A small audio embedding model, trained from scratch.
Training: normuon at rate 0.015, 14700 steps, batches of 256, held-out accuracy 62%.
Rows from block 11 of a small audio embedding model, named by matrix and row number. Each number is 128 + 24 x the weight over its row's rms, rounded and kept within 0 to 255. All counts start at 0. Numbers have three digits each.
After each channel's rows are labels from the 100 clips, of 14848, where the channel reaches its highest value: "responds to" is what is common among them. Only what is clearly more common there than usual is listed. The data: acted Russian speech (Dusha). In brackets: how many of the 100, against the usual share in percent.
# conv: pointwise conv (model.blocks.11.conv.weight, 192x192x1), inputs 0-191

conv.104:130179100147120087156090152167151130069126122128153070172117096120112116111162123127091138140114159139103148081062091134115102130155154133112106163121143111118142127130134125140138123106117118117136120137150118139103131134137109117114120110108140160110115143137077137163136118111083107106151149121100094092146129143140178126109137160147167115098124076062109130142136107102129102138124122121158133079112130122135137126093099118144141111139128117060096133125105146106156129130135159139180125139121120119136199168137131122109117120113099088141116136172084147113129149133093131111
responds to: emotion: positive (66 vs 18.8)

conv.7:119133174132123112104134141104177132162118114140119108115113145116119098127097148125122109122128115185145134119136151110085139129082115147094150111130111097101137125131161119193137092111091142101133154104086122144088150127153129126123106123129128137125109137118129111146149132140143101169095151155159174160101111135077107143144123158134129141096108150091184111178115140111117111166118106103134112110084138148125112133110119182113139137117140103152087111124131081090189112129139128143128162141145124115093130158105194117115092139140123129105088170141175149142125151084126139159
responds to: emotion: positive (48 vs 18.8)

conv.170:147136135162151096103147110090158110124117093123179136131149176106110053140112126093124148130104105130129118170146142128138126100161150119156120156148137089119135100146097141134130112153113143133100093102127136129167130123135123110124179158121139102163120140150120123161152144130090115183096110122131157132113133122136134145096089116123141131081121108186131130164131111188101137143118096124128127147129112138105130132165095120131099131134104139128157130180110120108123154123144142138169148177130142136137129178136104141085121130114106200143119154156111119078090087149146167154
responds to: emotion: positive (49 vs 18.8)

conv.35:118104142129094158102090118091093161131146129156147111130106154099174135161072121113112159087143113116124120153115122119141122130133171129132113109153125167141142112117117121115153123079122114064142103105118105138105176111094126147113094094132121138101152090095127131115100150168131103119121130140156111126148141130123119168153102102149081138097146149120111155120186100087123138141144132121147087124105162151124155119134156116159152153129132151117132173103131121127087130148138096112122091137123108105110096151156102141106152131169153193153109174149088124167102144118134082111
responds to: emotion: angry (88 vs 18.5)

conv.142:105115138178131186196109123102132153076110146084119129125126099139149137128101119124116126123129134091131177158085127086164130100160166145110114160132107146133152145154110146112130100114149116121114141082095122106130108104117114122136147108151137153156151092120120123140116123157152123143100092099121134114132120081105155128194108151150088174140160131099125122131109134143143155136132091158113112143153098127136144131122112101144146140103119141161110147097112102101103106147116133090140110146095092155160144120111077111120173120145110120111132125086099145153141075157147091081
responds to: emotion: angry (65 vs 18.5)

conv.80:149082132152142110171141087152103115124147110132155166150144143134132066149126125107147119116143121126090149102132166130127142118108158088108124107126173136112111157113133078130156144128142151147142128121127092139139109121123137147083143107145141098155120129116127105152084112081147132112065140114108115118177154101126125132147081136169154109091094154103137154149147140101096110125110141133113132116153101068179115083121151136123142139128120087119151152117148141120165109109139138129129145110101178147161121160123144139081101121159128108144115088135074108138102094183126107150
responds to: emotion: positive (52 vs 18.8)

conv.48:130120120126074121096133145157166139136130124138120131179136142125161123156128117142186120146132118140114123152137160168059151107111117180129125080118086108137106112159090126147098145130085121126137134175145122151104144155137118140149110143104156110108107167099125132112162122168118130125138101097091103107146127131135145114133094143117088148084134105127117153103099119109119117081149099146126158126148104071164127153144113122099179113106117106135166108168158126123169116130129175123104118124132139105123130148116104140094148183113149128118124130115179150120131158172069119132
responds to: emotion: neutral (63 vs 35.4)

conv.180:130133126089161124145094149139149112116131153119089161093130115134147135125116123157141132126142134093129144127098098127138111120110126081121104140131142107089129121072080089118129149125130124152087167102106153113130124119130142108145122139129106122133147074111149103144073138135126124098103156144127072121183148110125114153087112120118133128143111130192109097164106128086098167149145115098112100080132131106173131118100163127094132138120134142088144146148116144185153115148176138153122071130102140118111088123173117078143110130102143122121164129104122122122158132133116165071
responds to: emotion: neutral (66 vs 35.4)

conv.179:088112124084128113162149109095126080160146149114104100091064105106129131156108128127139135146148144131101150102149117115082109125144148146130126127125120109108148144081102128132092112145151095138163136134139118129125130107142088151169143147110138106135124113109136120146112091140097130105143101141106117158118133097174138107104131097113129100122125157121156105159105152103165102134103075115120146114095107188115103117114111137082085120122126125139096174154161110095135105052083129128108121132134146082135118094184124103151125111133146144147142129093134121151138168157096146089
responds to: emotion: neutral (67 vs 35.4)

conv.132:111147168109130122115121127152086131115104162129129115143107109119135117124109114099161104103114130128163117137110100096143086156122162160149128188112101092116128089105144098119132162125118122059129116139102115065149129129130140146157093137119120152105129110112107139116108121100111109160102092118069116126113155180142142135147106130092138131135111077147143101127120129168065165121090130105129114110095149135148098144103122100144116114142127127158136128144095120128146171141077149143174159097121135095161139129133157120103131137091114144187099104137124126174153158116157158106
responds to: emotion: sad (57 vs 27.3)

conv.40:116129144132113183112123115121147132143150135141151147110105138133159127118095123124108117121140159111097117127121160136156162123173168132143105146166136090115105134119131111144116128156110132184118141108159136106109078134123063152102139084065105123174112152156157106099109140127128137156135119132152146119138079135135125155093151101094146110139162125165100177158173113076173121135105108169087135120137165116149153128117098110139182127154167113119097140124140169129124116132152097105125146126092163157090113140160106132159125175138142145120125119149123081156140123130103140125
responds to: emotion: positive (65 vs 18.8)

conv.163:137134178182112181145153131139120130110127141108153126111095152134133142127148144149145064152137072127135087098113142180157107123096173095108168085121145139166119106172121166139120141146121155078123176140106106117154096155097121173105110102152130126157086134136142131128120140133137091103115125128132139129138132121127130095156127157133106132096099154104087120162150114142112114125140079154102071124123182100140148162147152129126143104099098105121125156105142119112130135131091132125114120189112149105129116141161099108129108176124120100129122116098135118088118121142103146126
responds to: emotion: positive (49 vs 18.8)

conv.123:092169110136129131140138121144155124076130107119119127128164121132121142166130124133144138158135109162119112140109148133150126154090134155108154158120136149129131139131097163122113091083092130190159117129099126137134155140117159144149103102089152092124103111113143109160141111171080094072092099072115128140130141144177132140121146112181083094112097130136090134131147122158130125109144128150091105129062135134116153111092177156146152113088101129096146142144130117140159083145113120148163147136170162101144108136136133134084128112089136123137117143136102128135126157172133138087
responds to: emotion: neutral (67 vs 35.4)

conv.51:132115110140109135124115130111156133101164137149180092127141132147150120131086129124129127095126129137158152132115145141161130095129139128160186102114106154145159147086149127126134169135097104127128166170086148111089162180136162126109117114110134163087136103137130147118126129122144121129124100142150090164122151085111161171108122145172110157140126164184092150150158144096083119154145141143124082156118089166150088125122161156126133127145094149118102134104108132153116152143127112102133130134108170088110133090156123081170123124122144166179124098121162160128143117135151129103
responds to: emotion: positive (97 vs 18.8)

conv.54:120145148155107119117143145146092106204118147153143151095106111125144127120154129174122055121104148160125140076126143087102131088131115104149139142172110126127135099124166108105114094131117127083117123095145121144137118091120138105131104054182135101116116129100124140133170104123139135136128137124103135127080133110106118125132119101076126131150127144136108116151101108152116108087130106154103101109131103151159150136137109163167124157150132144088157075145089115167113156182130118134107109088150107165135112168154146129116117127108145114129106118143143137141114157121116165168
responds to: emotion: neutral (68 vs 35.4)

conv.137:134159101117116134125174126143121115122121156076102119153139145114103144125092100096162144127125110117145092085138113138158122126121118103095147125155137109108145123091154082187086161145168068098116116124068123113139166155115106163159138122121141124130126168132097127151125132100138101099106140096134138151148128112068119124119124125131142077093091124134139140095175113141141115116155145116132106112144151136141124122103133088116128138163132132099088106114099158079117135109184122115162136091118138124142112175118113104142112131186095071126151126139152114124100120110162103137
responds to: emotion: sad (57 vs 27.3)

conv.23:086115125127126120169082117162132156157100113098123145088156120142142077147094100099130127157109182105130124079099135142091124105092087106148122149102114144122139123163063147111120154121152124099090130079131103152129151132119122161144201127128134111184096129133138106122117136132113121142136120114063115103141123121098163136156124117120149110118134152101129169149164144142117135164154117097121131115147152105142112147130180151105145131136130146105096110123129126096092142129120125117140146135115129106171115117096167156113125151142128103129083148094098092149147071123125136096
responds to: emotion: angry (80 vs 18.5)

conv.58:107128099144122115135086133126118149106107173155126139077125146132141127127063140115112128134123099091119139154154117136114063134115133103134102114131120096122105181115104097123106141135072166143091136131123111101151116125102153179142121119175123162138117127156102130146146124131125140155137162096161129129128091126129161148124081122126115106094127108143131120136130139150095098144123109094132121202149098130170110109164137124083106148158140181158128137102118160148126093133185118157116139151143138133168136134149119110091107086134131130098110150175104159103077142135098121124
responds to: emotion: angry (51 vs 18.5)

conv.128:087145134168153147107118099100117105125113134119143145135112127161131132118131097162146111143153099169119097130137098123129125170122151147128152129103114135122084109152137131118132113118096188136125110133127142111122138140115155131138088100146145122094108118131131133131114106114139117133135139094175107093119126076123124111119125169155120123153118151129139121151122129133140124095103189136118081132118105135165171152117211164096072098112099156072106107082152116125156125156207139183166109102121159142148121148125162111141145130112124092131112161122116137152153117171140098122
responds to: emotion: neutral (67 vs 35.4)

conv.96:113170128152168137155115123125155119116145113157142167144112083126151121125129131186146133155132126099125099166174117132135125106141114142124113161133125117127141116122163119139146123155150103119109092115138161130102095153139117122104153141125144106183124157104117124147213122120139137135144106125099094121147106132115106132077140090160111098124080147108105111149151173118137138153107143110115131162143096152121117079111138081141130150100125160179126134171099137124115156100112127127165134090087135091137085134114162140140110104119088123143099113144115137166154073139192119128
responds to: emotion: angry (90 vs 18.5)

conv.100:096124123112135124106112154103130146164109152125150136135135117098122117147171106151103152159140161134140162108176121140138110163099178130137113108137151148117106140133172118114137165115144156160131116107108150092135121151104097115136088127113111162090135142118145113155149133144148122099138144133161147113041110111149130131069108134136096074145184109111134155129064130139137194139162109103140162118131107143116122148135131148145138078133136114134140106103159085106132103123132118138079118109159118102164135135099101145175121137168151088117123098117155122164109103124132114106
responds to: emotion: angry (94 vs 18.5)

conv.30:154137147111128117124122138133121104124101128160101130123121124112175092132148151116110117140107133152127152106121108135116132102139153130118110131150203158148163111141165149167109144107142162125131132097105122128145154130080134140115128168075115125171101133171169111139063098118144172102107169109127112142130117078160149080151085144151134134079132145129128150122099142101097093140076124144090111109126117141123136102137144110156081141113141076119115121159128144138090111141098101135151145114150144142168124067093117112111104119163152126182100107121098124118120129105155131113
responds to: emotion: angry (92 vs 18.5)

conv.151:156101143143119143157106089114126140172126105109124130101138160145139119157135169098117132140123159133114155166061115108148131119101087140153088178157158132117121090090120178092143121106125148175134132109122106126142098117104147117119119126128115130173127122102149130116108114083099129133100136109097123093106155136133130111139114119135155098123120081143146114141165107097143137112105080204118077117099113095134076075140127143134164113154129102125177103133108136149122102135127098112127108133131114143144131121108060145131132120127137166138143178136092127126142077147122113130
responds to: emotion: neutral (60 vs 35.4)

conv.95:181152129114109148128117145106114116134144120103139133106101117116130151138103119152130124153137116132149117116154140120154099172142132127195093152168124134120095120096112142174119134118094082106112137111141151103078100130168095109114116091117138138124123157120164147132176122167144090124165128144133107132174132132117120129171132110103154098110097118105123096102107103133152160115136054130184091129104134108098135111133123140110126087096156094074167139157147141121120140094140145160128135122100118120129114129123083121116127154072080171134117169108100155121168122133129128158
responds to: emotion: angry (49 vs 18.5); emotion: positive (40 vs 18.8)

conv.152:138069132129159141135113140137135152106114127113144092126141126157124134149154136143150127150099113132143116155148124112151165099133122135118147147143170111138140139113095096180123138113137054152118104158141139131123171189156114100117142136107121145142142138092116145088110169125116101124140154107133088112092142111122128115110133135162134088147200129117080132108149141152068105123123173134154099143103152156073111123103134109094165134148105167173121068098103134126116129180139114114127141085153131117135081150167121103138153150121141129107149121126138113131108121095112155105
responds to: emotion: angry (57 vs 18.5)

conv.156:141137132115132137145117160152128135091149131132143164165129162129159148131094144155155131161134189131130103102130158148163123138166120136105201141099148141162111108155090126120105124126067162126123111143148129109073117064123111103119158088130159111170155141156135145129142145134121143147124116128140113106166087118095094149104155159121118142164133120150158113134131164146114102139145122126090088141126145122100108147097094131164124115107127126070165149158126135135105138164128123135188139127082119086129131090128157166102089126096116139143156151099140129111115128132155106142
responds to: emotion: positive (93 vs 18.8)

conv.169:102140154110159142129135127126087143124130137079111119146096126158145135173114101134150125112100095144096115152123122127150121140084132127113148133151136107139138099142120133132161204076145134130114097157160128108161155130148124109161093151102100109151131085088165133113133135118109128128090133123091096130122133117143105156165098119142124122160130165085117125127151071139151107098174118133132136129128163177111087104162136086120132105106186106141121125107142121148169088134105152146143148136110126141140070146116140124176164118076110094107151144165153147110149129133119092105
responds to: emotion: positive (74 vs 18.8)

conv.41:128148106142109109135082129142133121115155136132092156082156152124141136149099077141119086099104153156156128121110131150149187144096126140114115118137142086159116090153125096105106105108117128146117130153125148117105144143127107139132154097132110127123166102115169166172117135116099156110139112149172108122110154122171096121133146129151103160159089140117152101108147149135116081100130143126152140190081147082133146083115126080103139135108131189088137099140113165112084136094145090115109138117136117096111107134093159113130125126144146137151100168101138120136130079112092139126
responds to: emotion: angry (81 vs 18.5)

conv.43:122148105121118146160137128161172127140132127166102115138139154142121133114091151132096092121121151187108161135133095156117124130113156141114133146120160105093169133094135132163112164059118139075157148157111127140104141116124116142128140110106110139123132152141134132132065159149146132153126135123160119155111139127173151146075142151106140172126123119121115133157107107113100085109122098112131102133149157135126122138142183141152131129123178163122148088153110132150155080165096127123151151175136120065120093141151150138111110135136146121178125162096142138138136124139178135070
responds to: emotion: angry (78 vs 18.5)

conv.109:102123140099117115174116128135144138143115125146140079146113098098175121161162145140120103136112107097120175136134125150155106146158122147149133110104127117105196133094125106111123141119140108122174138135119100169104160091112086137134112165114113123129113156130093127137107128107105124136116159160158089087130089132087131175137128126147156086091181107104126156116148146106187102146140105105119110144122105113095117099087168176144121120139149149153109107109129130141112098164124120154146155141123137115127130138132136121108115114145139147185161176131121136166162151185176121123
responds to: emotion: angry (89 vs 18.5)

conv.117:099175154113125111130117123117118148098112114131126136169156109103132119105081123125114116137093094089099120159193150130134124103142150104115117140114130155143145160147162081143120157086100109164109142119162148129147103144120133113150109142094116123143115123155080134136143124142124113114144115132130080142149167163128125127117118115135096093069126129151168121151132184127098176079111151151080083078144112143121147125153080114132105075107112123113154168129117135080152184143155156142161104105151123123138133109119138118097118153109136077129132108118125107119118108164115139136
responds to: emotion: sad (60 vs 27.3)

conv.68:112127104103124108125169110137110129130142130108164094108096108134126133148129130169154128134122158102160140138125148147178121126125139155169104144099110087141100107125153159146142119144137120128123101185098133128140132144091145100174159134076166121119107097127155144111114122119111132131121114091116094121140106116147083116161135109146137124128130154100141104089125137106204125136148174073149133139115156097097124125125130136138170142151121191122138141118158129124125127106084122131115140117110158079120125186129117139159119141121142136201101149121171126123147092140115070180
responds to: emotion: neutral (74 vs 35.4)

conv.125:120135106129118133157144105114152109130146107105162099159151130117144133118136155102109178122123133157107086118120144113123119167122115167115175100132131102076126114141124130089082145117117170093131103128131097119164122104172092103126125098133146113156164112147111099132136106142123158165143114140142155122111141098142118088125110151112104089121091116141086114194145128152061123117114124119167115146121119175105130182120114137108130126112163147129140150178119149099099120120140108114117125143174192108101102163104135101166101137157118144089161126136136144118148124174099163119
responds to: emotion: positive (82 vs 18.8)

conv.162:148110145126147137134134150119158120157068115155148144123158108108162129123135134154121188150127123118134133109119136135159129158123141142150128121135083142136154125098149135096139117100193180098111116137114147147139139167124136092162151162164129115133139132093152107125116130165138163100181176122129085125125162135142135127143140109133140124116163153132137139135143124139143126132090085133138133108152084149096129070145127164151193091141127158120119101170162126182136152153120114111128175106119160126135116153117125105164097153114095137128144130133153138101152123136215144116
responds to: emotion: angry (71 vs 18.5)

conv.113:159077100136125127146126145128160090142107126151097165117125145122111115118128099118198140161145091145154080164104117162158158116139166110115116104151139134150159153123174102126107142122139120118130146108144126163157071092123105156138149129165128107085096119157093137161152161125135084091128135134107108129079153104100137094141096081132122110144128111140123157140103142127100147147116118077107142136165092110140166134139113109137076143146167170148136117128117131111147076160145108102108113110168114114114124108167145128130085165135140143118105100132122133131099110114123140163
responds to: emotion: angry (76 vs 18.5)

conv.131:131156135186129094095162095134092121151144123098154092105135121104168120151112172128136103138129095143136144148130103103125147103152148141111141121113119103104147101145123150111151114138110130137086114157158131169141155215111128128146136117097146138119124163186132119126107107163101152094139139115144147176115181107107101126080122145095125145147125131153104155157156119107109111175155174143105124133092105098105110114137132167104119102161108109111136164095134132139122112066123166130084124117131163138098115133149151095134130133097137119107138112140120114191124130120149150107
responds to: emotion: positive (42 vs 18.8)

conv.71:086142127077094116130087160153146080091128138150159101116114117136138099106118141129112108107136130149144136124117133132148142160109122213115143123157107120125086101140148116156071142131150139131101143130137166124154148150111142133124140172122118127140129120144174121116113131104141144156104120115098132115120134077128120131118122124154107118134121148114120108127125054121110134116086084137139140156170131179137099132069179127142149095123125147169132092096108103136108103171127121132140146103127120101140133148091126117163091114140170168140115109099115142146088109146118199157
responds to: emotion: angry (84 vs 18.5)

conv.118:096149120116120140112127140095138165133129197122126133100157110108103179104087110145123090106145115133121151118137119082091121112084148138102095136126142112082152144149154143140133114070138167135111125123121118086099144134136130158165118152132122147160089113138172138110142190105113111118130108146109136161108152116105079118148153126156176093084134120141106148118098115116144018092158108129106129121153105135105126118123150130122125095094129122123093174113113099100123135109145153116138129134103152134118096121152128138154148147137115117150166108121087112130145126112111136109
responds to: emotion: angry (88 vs 18.5)

conv.88:131155123089107133122117164119108141130150107139128161081075116139132098128095132147140114166062114127087102154132108131163107150141118117152123132183124127167167129118128126139144145121146093095149128117125130100127137136111103103124163123162159144096133087093145172124140101147141171109117107112106146113125111112110157116124086104127117125147144119076108128150130152173129079095128154176170166092136086118138090119148109109113160136126147122147154113090154116124132148154131148144112200124113151162094133171099117127157097085136126124108095157114141092149140117114152145139
responds to: emotion: angry (79 vs 18.5)

conv.189:135139101173138132122173134144139093121109147126135157112117090126146102115163084126120134134105089114121152105112152112157151128105157109111132162143144173109129099079134119100149154147147154139137149097181163105134140107129185135133104199088154132120088100122122133102150175117155104117152134079147144095137174075141148136152117122129116126136102134114170152142135157140132090121118133153129119154105125110129137167137117124173108117078100101082089100123122156085121179135097103113100100107112121114133124131173101117123110143136121152133126105122122087170095133128123107134
responds to: emotion: angry (93 vs 18.5)

conv.120:124071133099076180121131149126107143108116137158113065139133125108124134148138114150164075108126120111160130113173100117140151143108088081098124168113139163149151109071097127113124118133133141102088115136144128122107148124132115106157113093106128098152112152120145110116142095100115112147143129099135135132123113107125137103082102162149149136134154098181116134115151117103107110116093148138135117143109128149096143190160104105109173089153136132091142141140118154092133147160125120123147131122140102179131104132157179126166136058159158165114133108144134162134133136134146141112
responds to: emotion: sad (68 vs 27.3)

conv.134:095108107151093099126129141158127185142108143138131142119151137144126120134121124146122135113142126129083136108112168147087123096112147163142141150133144155122136115145156099143150138121095130113130085117131134112096115101130145165121118138162151167079128095134169171126133122053159111153143103129111111150100113105096089150133105089151111136156120090106150121088133133144121113084148128121146102122109126115161144146110147169155169132108118129094129166122145139109147130148151117122138094152144085105154098158202160115171136172176145128130123118072169131097148130107106112154
responds to: emotion: angry (39 vs 18.5)

conv.22:116106112096111090114129167134104117101093154123117150126111105116101097139142143131139125122127130142158102159118101121152113122111149118159103129179104114131169148119123129150180133130139156122127114148109165102133181144205128097183128090154138130152163131121120150121099088092094108123130128122134099124130122134168133150124123093150122120126173130092115167152111141079101139175132134097102132125120123123139139137167124114140119138141116132151172109152142156123096110170173178142130094147114164095132131149131169087098121125173112130129165097092095162128125149179127087122
responds to: emotion: neutral (77 vs 35.4)

conv.144:171108096161092130145123163119164112111130155132166112154122116166107113177129130088141084124111138125130092099117144128109128100161180154102151155102163124137160096149145147143160082167121137119150117155169142143112150135142101100139123111114113114097125136149153103111103081106106117126131175128140175138119151107114146136145125145134123147166120103136136142143157133126143144095108153104112150100119116125178118131127115123130205133148183142112099165086123136110091124132124136150129117115156127127135102168113094114158101175144147127151144184122116124197130103111157137129
responds to: emotion: positive (52 vs 18.8)

conv.18:111105128115152101155131097133155160121167109160127142179170093143109132091140123142134168110106109117118135157121125142101137129152138121104109118119120119153144091151112109115131072134127170120133157113130136154186116169120139102140152140143120101199116118160107116099156111092120143085107174134146131132082135129145150185110134176092092132132128162166128143099135094172111120167156126149137146185120140111118148106114096125087114122122096144088122118093119158100125155089141124146169100114151101114129125129119121116158086148119098155084145128112144094133122149154126145140
responds to: emotion: angry (93 vs 18.5)

conv.149:078131141133087122152107136120125174146116116164139142102096111139161134085112143092073160108112120130159125149170129135147090115110119153133148149110099132082090115120132096169152139123144106096172133132130129134090139146138151165082154100129136105141167104102109144151092151140124081093145145154088138153116145094111128154103102102137083111154179181152145153151109130093148119131105156109156086112117162120107154111135106138132135119149155123111126180125115092144107156103164106152123128105153142127092115101131127156138095155122147124143096091138099126158107135126098153119
responds to: emotion: angry (79 vs 18.5)

conv.98:174150125144097126126101122158165180120109131110087135073161115083105065146111121138086148127155100087129143119131124160132130105104128128152109102141139141133146132122108126153160100117154105125130155145120071114127149107114143167139108129087177123147098089135107134124108116106145127162119123115103094136097140120122118135132117152158115115166153153116091161096139099087138159100112125106065152120109142079130113163165158111132143178131143163123113104147135093096108138089172084184125109099114115115143136124159142149137131149141115129147121096098104128144103098126140144114
responds to: emotion: positive (45 vs 18.8)

conv.133:108095156119089151110158110147124144128096131131122102137144115085126126150092128126170116150111110114098114109151090126147140139147052117139130118073142144112140106112162157114110139120139132124145133121115128092172172108114132135140127133125154132112119178097110089123163173148135114136151136121127172158126119121140107160127113169131125128130159163193129167118116123094112145124148161127144119084118088149134081167090087099149097083136124074086151121112188142166127115094103124134111112132125104122080111146126169138128150157126142153100124160145149141131132150106106158120
responds to: emotion: angry (96 vs 18.5)

conv.90:083142111151122119111107131128084066091102116113136144105157141140107134127110141119152133114113128105162121159160085103106096135154133117114133142137142082139139095100129111118111109140131096161134130146078122124145138092123129127170144117146123089120136098102066151126184155135133127109175142135126164142127130121161122156145109072132094108095130093133136187152147141117095124139128096138140093146133104149156115126149145105171122113144113095097123087116114183151132115172154122108121104155122156123172120103133123108108193178130137164117130136135153160156093104147108148150
responds to: emotion: neutral (70 vs 35.4)

conv.92:100144097120128171132172087133186137099111106110130105125111118152124135126167077137116140123153103111125158106128124134143126132169167115148122139157075121163128136140077117117123176101124105100151100134178119161135151146159144133119107099100155144161139135125143126086150177131097099111121130124147131111111166120112138126123130107130128122170146101107094127146095130168139138120131125119119081138126097137149158107115123119135122137130131186123084144139141142148109136127175140110111112114157167121098096085058079093147110128160139101105120169102098138125128090175160111146
responds to: emotion: sad (58 vs 27.3)

conv.89:137098130117101116153165120167138106136122127135124145129102099122151100118096123127143143150139138188127115112145078143094152144105140117167113122111145110142138145120147091174142144144125143151078126111161135115143128137162118109132150106126164127100123138121122126107129113146138108145090128108099124139139177103123108113123176158158111078100119154118094113116102112130134110125128137105118212142156132150148156122160117156092189092148084110106139114139099167114090116104141159081107123115094161150133162175165174097086144104161140098168101136146131119122120138124130170136
responds to: emotion: angry (39 vs 18.5)

conv.174:117141107068116113129124115070110114150098093138124117130115157120152115128097114099136128126112148154115165149112120146121164117152176086097102120148155104147120106077136148093151148145127178174137139129159125137146136106113162160135124143123110130137129112141136175148106193125125163154113116139125105129144122149206142119110143129089106147098145148149146108109188085152137155120147122115108141126112118114131137165143160094099150139125078111068155084156119135108144144095105136170111137154126127133120101084137115147085136174142122151143152117104141149129145142112149107113
responds to: emotion: positive (90 vs 18.8)

conv.16:116150104128132113141101102174128103134095169097118143149138134146072158138142131109150115122139129141161099119090132089110129138151174113096134144138126124117095104137107120127140110144114148114115131118069148143063133129109106125144103090134116173155146139160195188146162111106192188132143099086119125134124139115128164133125154154134130094168115137118127150155143098165142116134112093121092136131168068126156148084112130117133146136125101067138156117099095149125120126130113142116109166121089152139123120125141104130128145101097157093140122136110144162121147124128151153146
responds to: emotion: angry (67 vs 18.5)

conv.39:085129131108107166118124147112089121121123066095088145120129100177143095135103129122139120101128173136135122095128131131143175140102191104143136129177106140157115145094136146146097134123138138127115124110173148129133145096109109127127106114120115082090090119125123112121100136086115126137090133113108123121108134126118128159080153125159144145195140147098119107121142136158115112102127091110088102127175089123113135133108125107140117132164103138142153090145139109147116100115126099101142113168118108141083127141142102117080095141139156073128093080115086099159127118103085153138
responds to: emotion: angry (38 vs 18.5)

conv.185:128113169098141140131144115093139145088132125124123122139151157107110110101147117128170128125107132139099131121168099134089104115143177119167121089123116125110170138143130095161190111165115156135096152095126105108113117151077114109152089157106146150144126162135168126122142137146110115110057138151078098100152170123148139104129098147108114149146133103126128105104078103117152132144123093133096118122109129131146130170157153142063111131137145108114114104096154098176120132170144146094121073156120136140094146112162075128135141101114148093108122118133125150140121158120143122110
responds to: emotion: neutral (73 vs 35.4)

conv.29:156107160159125120143139110115112119094108152141108137141115100153124094160140133174148126122116111145137123136106172110109135096153164114080121118142153155134117099110128106082199147129133145124132144126079100112100134106127089127123100081160101128137141109089115098129126161135104106144129164097118144119125136113143184094146089119136131163113088171131124098164083118127153147122165134178126119092148095120166111108186145103103126146110153107104132141088156133111134161123124155113133108127135144161157126086117173110104106176105127095088146109107124114150137110138123090158
responds to: emotion: angry (64 vs 18.5)

conv.24:145149111160100142091141139165116132123125123140163128144134163074092135103114117123100141111114149116129108131048105112105110141169123076125200164089107127096133109189104123139116140149099127147140115120139131114138138142116091114127108107097091098127113118156136129113162087094093141132135137168098116134121099137111157114098118131131080133104172156138145110131100102166111125127162108173133142093142154119108120133127087113146098131121162111102138105136144140134122103102130094136143139130087147106147161117151091188139107130108102113117172105143165171116129115156131093127
responds to: emotion: positive (91 vs 18.8)

conv.19:118098167103121094121124106157166103110152097119108137100137119112120123144164171130124162147119147096120121140122127121153150120133118127165114139060167147130134110122145191182113172110108156163130100147104158106118148134120142136147136121158150152121104141125137126133102141118076126118135145118130107099125184165142146122100135149147101125124138146120144142150087173089109125151147102115167120159129157149147132132132149154125158125106116134106089127160137118107118122117163135141170068131141120081116140176113061074142066145156149138114101090116144137147143127149134092131
responds to: emotion: angry (87 vs 18.5)

conv.14:120103122122164136168129125183123159152114132152092138093126132175147113111108113105158140131092134151090113138091098164109149106129098134146154130131096119111171108081128145118076151104161150122170119130116102142076102110114132152136112153164123127118170121147149139167123142134148093144148111143130141166142152125101122112138128111110124119150078131150147079122113135152166122169097126139124137102152113127137159128149110156167124158116126168094143098106121159141131132148145127089155106116190152126110091153144148101132122185122181146177110125102163148167142149124100123145
responds to: emotion: angry (47 vs 18.5)